Weights of a small image FSQ autoencoder: 5.38M parameters, decoder widths [32, 64, 96, 128].
Rows from block 7 of the encoder, named by matrix and row number. Rows with one number belong to one attention dimension. Each number is 128 + 24 x the weight over its row's rms, rounded and kept within 0 to 255. All counts start at 0. After the name is the row's rms in percent of the matrix's.
# q: window attention query (encoder.blocks.7.attn.q.weight, 128x128), inputs 0-63
# k: window attention key (encoder.blocks.7.attn.k.weight, 128x128), inputs 0-63
q.36 105 [129 151 142 123 144 104 141 114 137 125 123  96 136 109 182 162 142 144 121 183 133 122 112 139 113 114 122 151 131 179 103 130 119 132 161  96 131 157 132 135 138 111 171 116  83 152 169 114  82 129 136 190 167 160 131  52  98 155 116  92 117 172 146 126]
k.36 115 [115  65 145 159 101 186 143 148 120  79 106 141 132 105 135  97 134 132 102 101 144 109 135 132 127 110 112 116 156  88  86 126 126 178 119 115 104 110 115 111 102 129 139 123 157  95 101  76 140 129 124 131 141 158 134 121 124 124 114  81 128 142 150 181]
q.37 105 [123 149 131 150 115  67 124 147 142  96 109 100 127 137 137 144 163 129 148 138 134 110 129 149 104 179 126 130 135 144  77 115 131 131 177 111 163 147 127 127 139 106 138 121 176 120  88 104 131 118 144 153 143 127 154 110 142 134 101 102 111 108 137 126]
k.37 114 [ 95 111 168 123 156 167 121 113 154 174 140 116 175 147 139 138  94  81 112 146 113 126 121 101 127 145 139 142 123  76 101 131 154 108 176  99 115 147 114 161  99 120 132 118 147 137 151 112 165 144 136 133 105 101 115 155  96 124 100 182  97 139 112 134]
q.38 092 [101 137 162 113 127 103 160 131 171 121 101 107 114 128 139 106 118 143 102 136 165 141 115 152 186 170 109 137 139  99 128 107  83 127 110 101  98 152 133 122 115 117  92 146 140  95 141 108 161 176 178 110 136  75 131 119 132 125 124 132 157 122 134  95]
k.38 095 [168 141 107 129 132 118  94 135 120 141 122 112 133 182 121 104 164 106 158  97 140 121 119 125 144  87 151 146 118 109 106 138 105 131 124 145 112 167 109 122 142  69 111 133 131 128 151 128 150 122 114 132 127 102 145 161 140 130 143 104 173 139 109  91]
q.39 084 [131 145  78 133 134 121 145 136 124 112 171 173 115 116 129 110 161 122  93 145 139 117  85 131  91 161 159 110 165 132 115 131 165 141 140 146 106 124 160  99 143 151 114 163 141 117 108 119 110 117 119 169 117 142 124 113  96  96 149 115  94 110 133 176]
k.39 088 [124 103 124 107 172 132 175 130 137 113  91 126 116 124 136 104 131 192  99 110 112  94 123 141 133 132 133 139 111  90 147 133 159 129 159 133 118 122 150 134 157 144 107 118 129 103 148  71 107  94 105 137 135 156 197 105 150 149 131 174 163 152 139 115]
q.40 090 [111  88 103 144 124 155  87 147 128 146 119 117 118 111  98 112  94 158 118  97 145  92 132 128 104  92  89 108 141 107 120  85 157 112 120 153 201 137  97 138 136 109 158 130 142 132 122 170 137 155 106 110 137  92 119  92 109 146 164 138 157 155 143  86]
k.40 097 [154 125 143 126 118 122 131 128 149 110 133 163 154 118 152 151 130 152 141 170 154 144 107 112 151 102 107 154 126 131 139 126 143 106 114 178 109 129 138 122 100 142 162 148 128 152 109 143 154 159 110  98 145 174 119 123 144  99 102 149  95 113 169 177]
q.41 099 [167 105 122 111 100 126 104 128 110 146 111 114 121 140 127 127 139 117 128 130 148 152 151 129 109  88 114 133 130 101 110  92 143 132 160 114 125 124 109 120 130 121 168 122 130 169  95 124 153 152 172 125 144 167 121  91  90 132  96 148 107 142 131 121]
k.41 104 [118  69  98 128  90 136 146 132 141 129 122 108 119 105 148 108 116 115 133 121 139 126 120  90 129 134 150  97 140 141 118 135 143 123 119 131 150 142 141 143 137 115 160 157 134 158 162 173 158 152 138 111 114 147 145 121  97  74 104  70 164 106 112 118]
q.42 093 [118 121 172 186 149  81 160 167 117 116 117 108 116 167 136 142 154 122 105 104 122  95 108 101 108 141 167 152 119 125 139 139  87 173 122 121 112 138 135 137  97 154 103 124 129 124 173 108 142 139 156  95 101 124 114 148 146  97 142 162 129 120 105  89]
k.42 106 [144 192 104  98 146 166 142 106 137 151 148 149 131 126 120  88 127 139  94 157 125 119 113 163  91 113 124 125 117 111 131 163 142 141 111 202 133 139 144 135 166 114 126 108 107 106 130 142 132 144 106 151 135  65 148 159 129  99 149 126 104 121 137 141]
q.43 110 [137 132 139 165 117 163 137 125 120 113 143 111 138 128  80 135 116 125 101 120 103 129 132 113 138 142 129 121 108 171 144 106 139 123 109 130 118 106 143  96 137 139  91 155 152  83 138 131 131 110  68 101 126 105  99 141 119 111 154 134  57 222  81 157]
k.43 101 [141 168 123 155 126 135 115 132 144 144  71 148 132  97 140 133  97 158 139 157  63 168 156 105 167 112 107 145 119 122 113 141 142 114 123 170 147 110 105 113 124 119 191 107 139 109 145 156 108  82 102  98  95 156 107  85 108 151 142 109 109 147 149 117]
q.44 109 [121 147 142 121 103 167  93 101 106 124 120 106 125 154  92 147 116 152 160 123 128  74 135 153 131 141 136  90 118 138 183 100 106 142 130 110 124 140 133 119 139 143 121 142 147 118 136 130 133 127 132 100 132 145 123 111 149  83 112 132 163 151 138 113]
k.44 117 [122 112 119 131 157 141 125  88 133 146 128 113 120 157  97 165 149 125 129 123 141 101 105 109 153 141 123 112 130 144 149 130 151 125 113 159 150 151 110 109 161 102 122 134 158  88  64 124 135 159  82 120 115 161 102 136 123 128 100 152 110  90 125  84]
q.45 096 [107 147 117 168 121  82 150 172 148 156 148 137 166 120 148 101 122 141 117 146 122 122 136  95 109 122 125 114 133 114 103 114 140 136 109 127 100 125 127 137 124 136 140 170 124 107 145 173 120 117 124 126  95 100 145 145 127 129 107  82 101 101 159 112]
k.45 105 [103 132 136 156 141 131 148 129 151 103  80 110 158 120  90 139 151 113 134 132 153 153 174 105 167 167 107 103  81 111 143 135  75 131 156 111 135 130 125  99  80 126 160 111 123 147 142 140 127 140 119 157 133 148 112 109  91 138  94 176  88 126 136 127]
q.46 087 [140 140 134  99 120 101 111 110 103  90 159 149 119 167 149 122 129  89 130 132 142 108 140 108 110 120 122 154 111 178 135 154 152 100 152 109 116 117 140 157 163 175  91 124 123 125  93 165 127 152 116 134 124 108  83 153 126 101 119 137 101 112 136 137]
k.46 103 [124 110 130 138  88 150  73  71 120 160  94 117 127 138 107 150 129 136  87 117 125 151 123 100 145 126 135 160 143 105 128 169 153 159 115 143 134 104 117 150 138 111 117 148 140  98 146 126 128 158 140 127 102 107 186 100 123 108 102  97 152 188  98  97]
q.47 095 [131 118 144 110  98 175 126 112 156 151 151 120 140 137 106 148 116 143 113 140 161 137 115 121 170 171 140 117 114 119 140 121  96 138 143  94 123 121 145 156 157  83 127 118 100 131 154 104 137 137 132  92 131 157 152 186 144 135 124 111 143 126  83 141]
k.47 119 [122 134 104 118 131  88  68 104  90 210 118 116 104  93 129 170 150 118 118 138 116 142 131 157 147 125 152  68 117 167 166 157  93 117 141 102 133 151 104 142 110 133 117 141 146 141 141 131 109 165 150 161 103 165 145  99 138 135 110  91  99 138 151 134]
q.48 095 [150 110  83 154 157 127 127 131  98  75  83 130 124 113  82 149 113 141 159 135 100 116 116 125 207 124 134 141 160 135 139 148 190 176 138 175 116  93  90 139 119 174 103 125 134 114 145 119 125 138 171 105  77 165 143 145 105 108 123 108 120 134 147 123]
k.48 101 [113 116  72 118 100 134 126 178 126 108 143 137 148 109 135 114  98  85 137 152 133 119 155 147  87 110 117 148 123 145 132 118 153 154 112 145 116 130 187 120 130 125 153 136 101 109 134 145 115 123 108  75 109 100 124 153 153 119 147 140 146  91 140 132]
q.49 095 [105 129 138 151 148  82 153 140 140  73  81 119 119 143 152 149 109 121 158 110 157 127 125 173 143 158 120 102  99 105 120 146 108 150 126 143 125  99 130  83 104 130 118 111 145 156 178 114 118 131 133 134 157 104 103 167 128 152 154  76 138 107 102 117]
k.49 099 [139 169 163 135 169  94 164 162 154 101 106 148 148 162  97 134  82 112 136 142 142 168 120 146 147 116 115 134 112 135 149 123 112 131 121 110 135 151 125 151  77 116 147 105 175 169 124 141 114 137 130 143  92  86  95 137 106 126 116 132 101 149  79 121]
q.50 097 [ 76 149 123 108 134 144 117 116 134 154 128 146 127  99  90 168 119 139  93 140 168 104 135 113 147 131 102 116 174 126 118  65 145 132 109  85 154 107 131 116 117 120  87  85 169 104 101 144 111 152 127 118  84 110 100 124 102 113 146 167 153 130 121 134]
k.50 096 [114 124 130 153 116 101  95 109 123 129 146 110 117 105 118 141 157 126 127 142  81  98 115  95 152  88 124 123 111 138 143 127 127 121 136 173 115 115 168 124 149 185 101 117 119 105 110  89 143  98 114 128 125 131 103  91 131 145 134 121 168 110 204  85]
q.51 106 [ 74 141 128 128 132 166 107 141 108 130 139 109 108 102 124 127 101 165  71 135 149 107 110 101 102 155 124  95 124 139 136  81 194 104 140 136 134 154 102 152  84 150 131 109 122  97 140 138 165 132 124  92 144 143 163  91 173 128  67 108 111 128 169 130]
k.51 114 [ 85  75 116 137 133 147 153 147 143 122 112 128 125 118 130  97 118 163 120 154  97 128 127 140 132  88 122 159 126 149  81 164 133  56 156 165 148 102 162 116 132 125 106 144 118 129  98 136 149 174  92 114 176 103 135 123 152 116 140 139 122 101 117 164]
q.52 082 [124 124 125 104 112  94 183 119 100 148 152 155 121  84 135 112 146 135 143  58 136 117 110  70 120  91 118 123 145 134 119 153 126 120 126  72 171 149 153 152  81 151  88 134 155 172 154 160 106 122 157 111 128 171 126 106 114 130 101 152 118 153 140 137]
k.52 107 [148 156  80 144 139 136 140  60 120 103 130 178 139 133 129 127 107 127 145 156  99 154 121 104 134 115 103 150 136 144 134 124  75 154  90 161 128  84 131 142 159 125 155 123 121 127 128 151 137 142 121 179 205 115 126 119 104 128 163  93 158 113 136 111]
q.53 090 [ 85 104 101 125 136  93  88 135 107 113 125 134 120 140 148 147 121 146 121 129 129 125 146 105 129 155 132 124 113 134 107 102 149  94 110 184 157 142 109 135 116 126 120 143 112 151 153 142 118 144 129 130 132 134 123  96 174 122 192 166 132 130 139 149]
k.53 111 [162  86  74 122 111 144 119 131 119  88 152 166 143 141 103 116 129 162  93 138 132 181 147 107 148  86 125 119 157 159 105 131 150 125 160 121 154  93 102 114 108 166 112 137 140 136  87 152 134 150  93  84 173 120 123 154 150 107 154 117 158  92 123 155]
q.54 101 [124 124 123  96 120 137 133 169 104 155 152 177 152 105 124 108 156 151 138  91 141 132 151 147  93 138 120 130 126 127 166 123 195 114 133 119  91 121 123  89 132 128 115 156 130 167 116 135 112 103 124 139 143  89 109 148 109 124 144 121 130 163 116 113]
k.54 089 [112 112 153 107 135 116 177 124  93 140 165 116 144  94  80 117 113 104 149 104 109 122 157  87 122 147 135 188 139 147  95  99 149  86  64 124 100 129 109 110 163 121 112 138 145 136 141  76 138 153 133 124 117 121 123 149 131 137 175  97 135 140 101 152]
q.55 103 [ 82 129 109 106 129 136 115 139 149 122 116 139 107 161 118 144 135 116 163 136 181 150 133 138 150 128 113 141 135 138 137 166 173  92 122 133 124 107  94 149 124 116  76 118 110 134 125 138  89 127 121 118 147 140 181 152 122  88 102 161 181 160 145 111]
k.55 111 [124 115 138 108 155  58  87 175 112 117  96 113 103 142 116  90  91 124 121 138 127 136 157 114 112 139 141 160 132 113 152 134 145 117  97 154  91 124 160 174 146 133 136 145  99 137 121  98 142 168 164  81 104 108 128 122 113 127 164 121 149 135 113 105]
q.56 096 [137  92 142 111  94 146 161 123 142 119 131 153 138 164 128 158 118 127 136 132 113  96 170 129 102  82 168 116 107 120 139 178 158 107 124 101 167 148 116 143 139  94 110 145 130 151 114 164 152 135 114 130  96 149 116 145 116 178 125 100 124 135 107 128]
k.56 100 [138 150 170 123 133 121 113 131 116 123 164 163 116 121  72 155 127 151  79 154 131  62  86 109 142 101 120 125 111 161 178 118 128 156 124 126 159 109 100 163 152 120 135 119 118  91 143 111 152 145 168 139 159 113 101 116 139  96 177 126 140 164 112 125]
q.57 091 [123 107 137 139 164  87 104  99 103 147 110 174 155 108  97 151 108 143 126 134 133 144 127  94 125 147 160 157 106 135  83  98  75 138 157  94 141 153 123 117 139  94 111 113 154 119 111 177 128 143 120 167 120 150 127 106 117 173 130 109 111 117 108 141]
k.57 095 [127 149 111 160 147 124 101 114  94 106 144 141 126 131 105 105 121 132 133 115 117 111 183 103 119 124 128 121 114 153 145 144 132 165 118 144 124 125 174 165 101 166 149 110 143 151 124 138 151 130 123 180  90 151 124 148 139 104 145 132 198 116 111 121]
q.58 093 [ 55 112 154  95  89  74 133 118 145 146 126 131 100 108 133 146 118 131 152 104 123 163 148 138 135 185 119 118 138 122 115 133  86 156 150 137 133  75 159 114 153 149 143  90 131 120 137 146 131 120 107 160 139 151 137 102 145  91 128 112 122 105 121 126]
k.58 096 [155 133 173 164 142 120 120 154 115 161 105 117  68 108 114 132 113 171 146 141 127 146 105 131 125 129 149 106 147 149 115 123 127  88 149  97 101 127 121 163  97 151 142 161 112  99 114 134 163 169 160  93  89  86 172 169 146  89 138 118 109 133  88 127]
q.59 102 [120 114 118 142 103 134 123 169 141 136 113 156 136 138 170 139 159  70 127 135 138 107 186 111 174 101 109 142  95 158 170 119 135  70 117 134 102 115 129 134  93  95 108 116 138 147 114 145 119 169 155 169 128  88 132 145 110 179 101 138 141 118 143 129]
k.59 117 [173 113 104 115 114  91 150  66 140  84 158 147 120 101 146 111 102 141  99 130 155 103 106 115 143 124 113 159  98 164 112 117 166 129 122 150 107  98  98  78 102 146 149 117 119 130  76 141 130 139 113 119 125 134  90  88 148 150 113 180 151 126 155 137]
q.60 100 [138 141 149  69  83 119 114 131 123 167 133 125 106 101 131 148 102 129 143 125 133 142 160 139 149 118 115 168 147  89 110 126 115  88 102  95  90 109 103 143 106 149  89 108  92 107 133 150 126  93 168 107 142 132  90 132 136 116 129 139  91 162 144 102]
k.60 103 [ 89 146  79 130 120  94 143 101 145 125 112 117 114 127 119 134 115 118 147 134 143 181 147  93 142 103 125 160 122 134 109 147  46 142 103 154 163  99 158 119 205 164 127 124  94 142 119 148  90 133 133 113 113 176 149 118 123 170 162 136 143 133 123  89]
q.61 095 [110 133 155 118  67 152 165 164 113 125  59 161 141 117 149  89 176  75  94 133  80 117 116 102 115 111  99 122 138 116 119 164 137  99  64 154  86 106 134 161 104  87 129 126 132 104 142 132 117 146 127 139 125 119 118 137 120 131 123 111 106 113 126 151]
k.61 097 [146 174 132 131 163 116 135 137  93  90 109 126 132 114 124 122 134 140 136 174 137 106 164  91 138  87 115 149 107 165 138 123 110 123 158 137  93 145 141 102  98 117 114 102 121 104  93 137 140 160 158 124 143 118 127  98 140 139 101 105 109  93  95 148]
q.62 092 [131 111  87 128  47  67 136 132  96 116  97 131 168 132 105 126 105 141 139  99 165 124 111 170 145 146 103 126 112 159 123 111  96 113 103 115 121 118 168 125 102 168 105 123 115 133 155 130 132 173 115 130 132 114 124 129  90 118 130 168  97  78 117 162]
k.62 099 [133 140 122 118  99  94 175 104 130 137  84 130 131 142 103 129 135  89 130 116 126 132 116 142 110 174 129 123 112 157 149 140 123 125 172 138 144 120 129 105 151 134 101 113 131 114  80 123 122 137 144 130  62  95  69 150 142 127 163 153 128 152  92 157]
q.63 093 [111 128 150 106 143 162 129 137 139 126 135 157 133 102 134 120  57 120 105 115 129  98  96 140 137 158 131 178 122 109 115 146 149 114 144 120  99  99 145 151 155 181 140 136 115 125 143 102 105 102 128 139 111 103 179 140 134 156 107 122 116 143 141 156]
k.63 109 [155 127 163 164 166 112  85 157 152 158 130 112 111  79 131 125 148 106 115 106  77 128 144 130 135  91 125 135  96 164 118 126 127 142 145 110 134 124 168  83 113 160 142 124 151 112 122  89 133 166 160 130 123 151 111 115 119 163 146 155 103 177 110 159]
q.64 104 [125 115  85 140 128  95 138 155 104 105  87 124 138 133 150 142 123 152 147 109 161 121 131 136 171 107  94 116  92 160 133 119 160  85 134 135 118 101 122 131 181 123 110 125 139 112 122 133 175 127 147 142 144 154 142 200 159 157 115 127 109  84  78 106]
k.64 096 [ 89 107  68 120  83 117 157 148 152 155 119 105 124 134 141 126  97 107 104 139 127 151 137 126 100 130 123 138  90 136  87 111 119 106 123  77 111 125 163 145 171 120 101 165 135 142 138 176 103 135 112 145 122 111 143  91 147 101 135 108 136 153  95 113]
q.65 099 [122 146 156 129 126 149 126 123 126 129 134  91 124 140 130 102 176  98 156 147 114  92 119 161 100 151 110 126 105 145 137 148 145 128 152 135 133 142 123 127 107 177 145 108  90 149  77 150 150 151 135 133  98 139 104 138 145  70 121  51  61 136 174 143]
k.65 087 [139 161 128 177 184 101 167 157 134 126 116 127 145 137 102 138 126 119 152 171 170 123 144 151 106  90 138 100 140 106 104 137 171 120 160  95 128 147 175 115  74 141 125 112 111 148 162 143 143 142 158 140 109 160 141 100 113 138 151 178 123 144 156 135]
q.66 100 [134 100 112 134 127 104 113 127 100 101 161 129 145 164  98 133 121 136 144 139 141 114 107  91 165 133 101 133 133 140 124 177 111 123 142  90 117 115 109 134 152 120  96 115 120  79 136 148 170 165 123 100 121 138  98 149 129  66 125 156 132 130  76  81]
k.66 091 [160 153 148 119 128  95 145  87 128 153 173 130 113 144 122 156 134 132 145  80 164 143 130 183 144 145 155 130 144 134 158 111 126 169 134  88 116 126 143 154 139 113 104 148 110 138 128 139 107 144 103 150 141 191 123 118 153 105 112 204 123 155 108 102]
q.67 109 [109  74 150 128 109 116 131  89 124  77 158 143 159 153 101 138 141 165  77 120 156 118 152 147  83 152 135 105 154 154 117 127 138 174 149 159 140 129 145 114  93 132 182  94 173 135 141 174 135 102 122 149 118 136 142 160 143 143 162 127 127  88 130 106]
k.67 093 [122 144 142  77  99 121 145 134 137  77 113 121 137 146 164 117 153 103 105  90 120  88 114 147 133 177 114 153 177 131 108 110 163 166 177 103 124  94 152 131 185 169 101 110  90 147 140 130 129  75 143 108 122 113 122 128 136 131 120 106  96 156 101 133]
q.68 102 [169 142 138 136 100 143 139 138  78 152 111 144  90 163 118 141 145 103 173 133 132  75 118 155 129 127  94 160 117 136 109 147  80 100  97 127 121 127 126 148 168 149 127 130 149 140 155 136 152 147 121 108 161 115  86 155 144 110 156 144 129 100 180  98]
k.68 094 [134 164 130 124  97 105 109  65 122 178  99 120 124 126 101 131 147 149 119  97 149 137 169 171 127 126 147 125 109 141  73 125 138 128 100 105 123 103 108 117 108 134  76 110 121 116 201 124 132 124 154 117 108 129 101 103  94  87  80 152 137 140 138 116]
q.69 090 [126 134 162 127  87  98 116  91  94 139 139 116 145 118 138 125 148 124 100 139 107 118 110 117 153 129 111 123 112 141 153 114 113 152 149 178 127 129 138 100  88 134 179  77 106 118 169 117 128 142 126 125 117 105 135 128 165  78 142 147 112 163 123 111]
k.69 105 [142 138 131 114 156 116 166 127 133 153 143 113 136 141 123 144 101 117 108  91 177 142 145 154 124 134 116 148 139 129 128 123 166 168 134 135 167 133 104 158 135 135 144 102 146 111 149 161 137 127 162  85 117 101 136 147 151 149 134 162 119 147 141 165]
q.70 084 [104 151 185 179 155 137 122 111 129  97 127 124 144 175 127 100 113 136 140 132 188 137  71 130  99  98 116 159 108 106 123 122 112 157 170  73 130 162 125 147 133 117 147 139 104 122 124 130 161 167 127 134 113 103 153 133 150 109 121 104 169 117 118 133]
k.70 085 [126 152 134 118 136 114 150  93 124  74 134  97 129  89 139 109 126 123 147 144 117  75 112 130 119 109 134  88  86 112 119 141 126 123 118 122  92 181 140 116 114 137 166  83 112 172 142 130 134 142 145 123  94 136 124 117  87  77 141 136  73 122 179 116]
q.71 094 [ 85 133 124 134 113 128 133  96 102 149 129 173 138 119 120 191 126 139 137 114 133 126 136 126 176 129 146 116  90 155 159 101  75 125 100 113 159 141 136 105 160 143 168 130 157 148 140 149 118 147 115 136  94  91  92 136 133 121 172  82 116 140 104 108]
k.71 080 [120 164 108 147 154 133 153  94 140 109 145 124 107  95 164 157 118 146 137 129 116 116 153 142 201 107 140 122 153 101 131 152 122 128 132 176 113 115 128 128 136 137 110 133  97 141 126 183 139  73 125 149 164 108 119 140 156 168 120 124 106 146 149 130]
q.72 105 [114  98 145 122  64 116 159 136 102 115 105 127 100 154 118 127 109 129 115 123 154 124 191 128 146  85 108 100 133  76 129  77 137  92 144 131 140 135 121 126  93 120 139 127 182 173 118 132 145 131 111 137 142 150 108 108 143 159  91  65 118 130 140 186]
k.72 093 [114  60 163 122 114 135  87 115 110 163  68 148 115 115 124 124 112 140 110 167 136 146  92 125 119 120 106 118 119  93 161 119 126  96 111 124 109 151 152 131 135 116 115 161 116 106 106 118 143 140 118 121 112 123 143 132 149 153 109 102 139  94 138 129]
q.73 111 [ 96  90 152 103 101 144 139  79 108 144 141 167 122 140 171 150  88 129 132 114 159 114 116 163 115 127 139  84 149 149 142 146 149 132 128  98 119 135 148 174 114 143 131  85 126 130 134 160 121 150 105 111 159 130 121 142  93 122  78 151 134 144 151 183]
k.73 106 [ 92 148 148 113  82 140 123 108 115 111 115 165 155 144 138 140  92 125 148 119 147 125 134 112 120 171  95 161 162 118 125 116 125 126 119 167 151 116 120 185 133 138  94 113 132  90 131 133 143  97 137 137 138 125 136 127 115 117 145 121 110  91 142 143]
q.74 097 [119 145  87 157 114 172 147 147 107 136 117 134 101  95 125 102 126 113 167 129 109  73 119  96 164 132  97 143 150 109 143 134 135 123 116 168 113 153  90 152 169 123 117 141 156 142 117 171  94  75  93 139 148 125 116  81 162 111  94 108 117 123 169 163]
k.74 092 [136 171 106 126  94 119 124 122 124 100  84 103 182 116 110  96 126 187 133 141 112 130 115 100 150 160  75 124 148 119 143 124 148 113 129 122 140 136 142 128 117 108 121 172 147 141 125 131 135 100 127 141 111 128 136 105 120 149 130 109 121 140 175 122]
q.75 116 [138 153 138 125 104 122 117 115 155 136 127  55 107 153 156 114 127  79 121 168 131  85 119 136  90 143 134 138 112 125 105 145  96  62 121 106 149 115 120 130 106 105 118 139 120 141  92 123 114 136 130 108 141 107 123 124 123 146 126 149 120  49 130 108]
k.75 088 [109  83 158 115 152 129 144 111 112 146 156 142  91 140 124  97 129  93 131 155 123 117 132 126 164 135 140  86 101 130 144 154 155 136 108 152 151 133 128 162 196 120 101 122 145 130 126  86 151 161 156 162 140 103 139 103 119 117 120 111 121 160 126 121]
q.76 096 [166 165 175 174 150 141 129 156 135 120 111 127 137 129 125 141 140 133 106 116 119 151 106 102 128 161 111 136 173 154 113 107 115 136 108 134 101 125 144 135 170 140 113 140 156 154 120 163 142 137 124 146 128 127 105 124 150 134 122 171 144 134 117 110]
k.76 092 [124 142 152 130 134  60 112 180 195 123 105 112 143 141 105 125 114 129 125 106 151 123 106 131 115  60 121 114 137 142 143 123 116 130 110 126 100 127  95 169 154 105 129 160 136 149 168 146 141 120 126 125 121 120 106  77 118 142 118 116 159 138 101  80]
q.77 103 [148 107 114 126 156 139 100 146 105  97 159  97 160 128  97 147 133 144  83 112 109 140 107 140 121 102 140 131 110 102 121  94 178 172 133 118 165 102 114 138 126 128 137  98  91 111 113 126 137 137 110 104 121 107 149 163 111 135 111 136 150 101 130  93]
k.77 097 [150 103 143 124 121 166 148 162 119 140 139 142 177  98 161 167 129 134 124 124 118  97  76 129 120 153 144 120 134  59 150 120 166 116 113  91 130 108 126 125 122 147 162  91 164 140 132  90 157 141 154 146 140 142 136 159 110 111  65 169  93 172 153 125]
q.78 104 [ 82 111 158 126 144 146 148 135 162  85 129 110 154 114 114 145 123  83 144 118 134 121 140 137 136 109 141 141 121 105 155 102 174 117 135 111 128 129 111 154 110 174 143  91 141 114 131  76 182 115 166 140 100  74  87 132 111 140 150 143 131 111 105 136]
k.78 086 [120 136 133 150 137 170 110 127 171 118 115 148 102  99 128 160 130  72 171 134 105 145 100 125 112 117 132 106 155 108 137 104  86 138 139 126 120 121 119 122 160 148 124 122 127 100 119 105 120 123 130 105 121 102 128 147 144 128  97 108 101 199 144 109]
q.79 095 [156  92  89 117 143 157 156 147 103 162 109 101 129 158 115 157 154 107 135 148 111 103 127 147 173 145  84 131  98 138 117 154 101 145 124 144 113 103 121  86 133  64 117 158 173 102 101 110 126 165 118 178 114 110 112 109 115 134 134 132 125 134 101  86]
k.79 086 [150 139 139 132 120 130 149 116 158 166 127 104 164 136 121  88 163  89 126 158  99 117 136 130 153 145 139 133 154 132 102 140 104 156 119 117 122 173 139 110 139 118 138 160  95 148 163 115 124 136 153 141 131 146 107 117 101 136 143 139 132 120 123  85]
q.80 096 [152 141 115 102 123 142 144 124 131 148  95 162  88 122  88 163  93 136 147 148 133 117 140 183 149 122  92 149 144 140 179 111 159 119  87 132 129 108  95  94 115 115 133 160 108 122 123 112 148 134 141 118 148 144 124 141 118 168 134 134 116 143 160 158]
k.80 096 [144 149 116 119 145 100 148 117 100 143 113 121  94 124 113 162 108 107 176 105 112 131 143 103 103 130 117 165 131 156 117 137 143 104 176 111 152 123 151 105 150 123 106 144 130 148 120 125 127 115 113 123 122 117  87 150 147 139 121 107 107 122 149 116]
q.81 106 [165 173 162 136 132 133  85 120  84 114 155 123 118 132 112 111  95 121 133 118 107  99 110 127  87 147 133 116 143 126 104 126 196 132 102 145 100 156 114 134 117 159 127 142 160 118 142  96 113 130 121  91 107 104 132 155 164 116 148  89 141  93 119 129]
k.81 093 [106 128 135  90 155 110 116 142 132 112 114 102 130 117 161  83  99 121 141 121  69 101 141 125  80 113 124 135 112 102 136 114 199 159 113 129  78 125 128 123 131 126 128 135 130 121 126 100 147 110 143  98  90 118 111 135 108  76 127 139 156 136 154 139]
q.82 097 [ 73 163 150 133 166 100 171 161 112  98 197 162 131 131 114 140 133 149 134 118 113 164 161  70 136  83 150 145  95 133 155 155 127 158 134 142 111  98 111 123  91 104 141 127 158 123 117 136 191 173 168 136 136  97 120 142 150 105 146 120 152 134  95 132]
k.82 081 [141 116 119 163 120 121 117 111 149 134 149 132 150  87 161 148 154 129 100 135 151 142 127 168 161 129 113  91 133 200 158 165  96 145 102 131  90 149 132 144 127 146 157  99 100 152 118 122 108 105 143 137 123 164 106 121 175 112 134  98 125 152 169 141]
q.83 109 [101 126 174 146  92 112 144 132 156  92 137 129 109 140 133  86 128  85  68 127 110 133 136  75 122 123 113 133 121 136 156 154 149 138 167 126 143 120 157 134  70 155 167 119 137 152 123 138 130 128 110 138  94 123 111 129 118 105 136 109 124  94 117 124]
k.83 098 [126 122 133 100 172 144 146 131 138 118 134 130 147 142 138  97 140 115 109 156 120 132 172 113  90 137  75  99 113 138 127  69 141 118 168  87 102 145 187 139 100 141 120 127 144 112 136 149 105 161 124 133 114 117 106 118 156 131 130 202 154 124 140 163]
q.84 115 [ 90 124 101 131 127 163 170 165 134 113 118 152 126 129 120 119  99 139 117 116 144 108 149  82 150 120  95 162 116 103 124 128 148  92 135 113 128  82 104 152 140 120 132 125 156 138 123 137 136 123 138 111 111  72 130 123 125 145 125 106 128 110 146 101]
k.84 094 [141  85 174 112 137 142 151 155 123 151 101 175  82 190 126 138 146 139 115 185 113 110  89 146 105 141  93 150 121 127 150 132 111  95 113 113 112 128 106 167 135 147 138 162 123 130 120 144  99 139 159 159 158 143 119 152 179 105 122 113 147 119 168 105]
q.85 099 [137 117 142 128 179 119 100  78 126  97 186 173  79 112 127  87 121 144 130 152 132 152 115 148 141 141 116 114 143 126 102 143  78 109 137  97 104 151 121 103 134 121 138 106 130 149 136 156  95 154 115 147 117 114 117 127 135  94 139  96 141 112 126 105]
k.85 089 [111 136 132 111 147 100 169 117 140 136 170 108 144 130 169 131 143 145 117 112 151 119 167 117 136 126 145 156 162 151  99 158 124 145 174  96 130 133  93 127 116 192 167 150 146 100 135 135 124  93 118 138  97 150 118 130 118 154 115 121 144 127 135 148]
q.86 102 [142 135 120 124  89 146 165 159 127 124 131 158 102 172 142 105 149 135 102 130 142 156 103  95 135  99 125 169 122 138  92 124  92  91 145 116 173 104 121  92  82 125 113 149 154 131 118 121 141 109 116 166  98 131 116 136  97 158 154 132 132  86 125 114]
k.86 105 [161 102 120 127 155 141 151 163 170 163 138 173 101 123 146 181 185 174 120 159 151 132 106 115 113 122 138 156 113 123 127 171 108 137 122 114 127  85 122 111  92 136 147 146 143 128  94 122  94  94 125 168 107 148 123  78 114 144 122 110 111 113 103  98]
q.87 107 [131  95  80 112 111 134 121 139 166 146 137 137 127 121 113 131 121 123 144 131 157 121 191  88 130  90 129 104  92 141 130 116 140 102 142  97 142 138  84 160 123 106 125 148 121 153  91 142 141 139 147  82 121  96  95 137 116 162 143 111 111 168 104  99]
k.87 098 [ 96 119 107 144  80 125 126 134 133  93 155 136 110 130 101  53 100 128 116 123 132 151 124 124 171 163  94 129 143 161 122 119 110  85 125 140 165 127 100 135 119 103 102 156 118 162 109 138 151 129  93 141 168 140 129 149 125 102 115 122 143 105 125 152]
q.88 101 [114 135 124 150 135 147 153 133 116 144 158 132 135 176 143 151 151  98  91 134 127 106 117 120 164 166  94 125 144 144 142 155 109 136 116 121 126  85 135 104 144 113 119 113 172 114 119 103 120  82 131 190 140 103 159 139 160 141  94 116 170 108 113 102]
k.88 098 [ 92 143 170 160 105 105 167 156 107 107 134 155 144 157 118 104 119 115 152 177 125 103 150 126 110 123 128 189  75 140 123 139 116 118 117 101 129 132 166 109 159 153 146 110 114 136 129 150 119 137 112 158 119  95 128  95 100  81 126 140 124 153 130 125]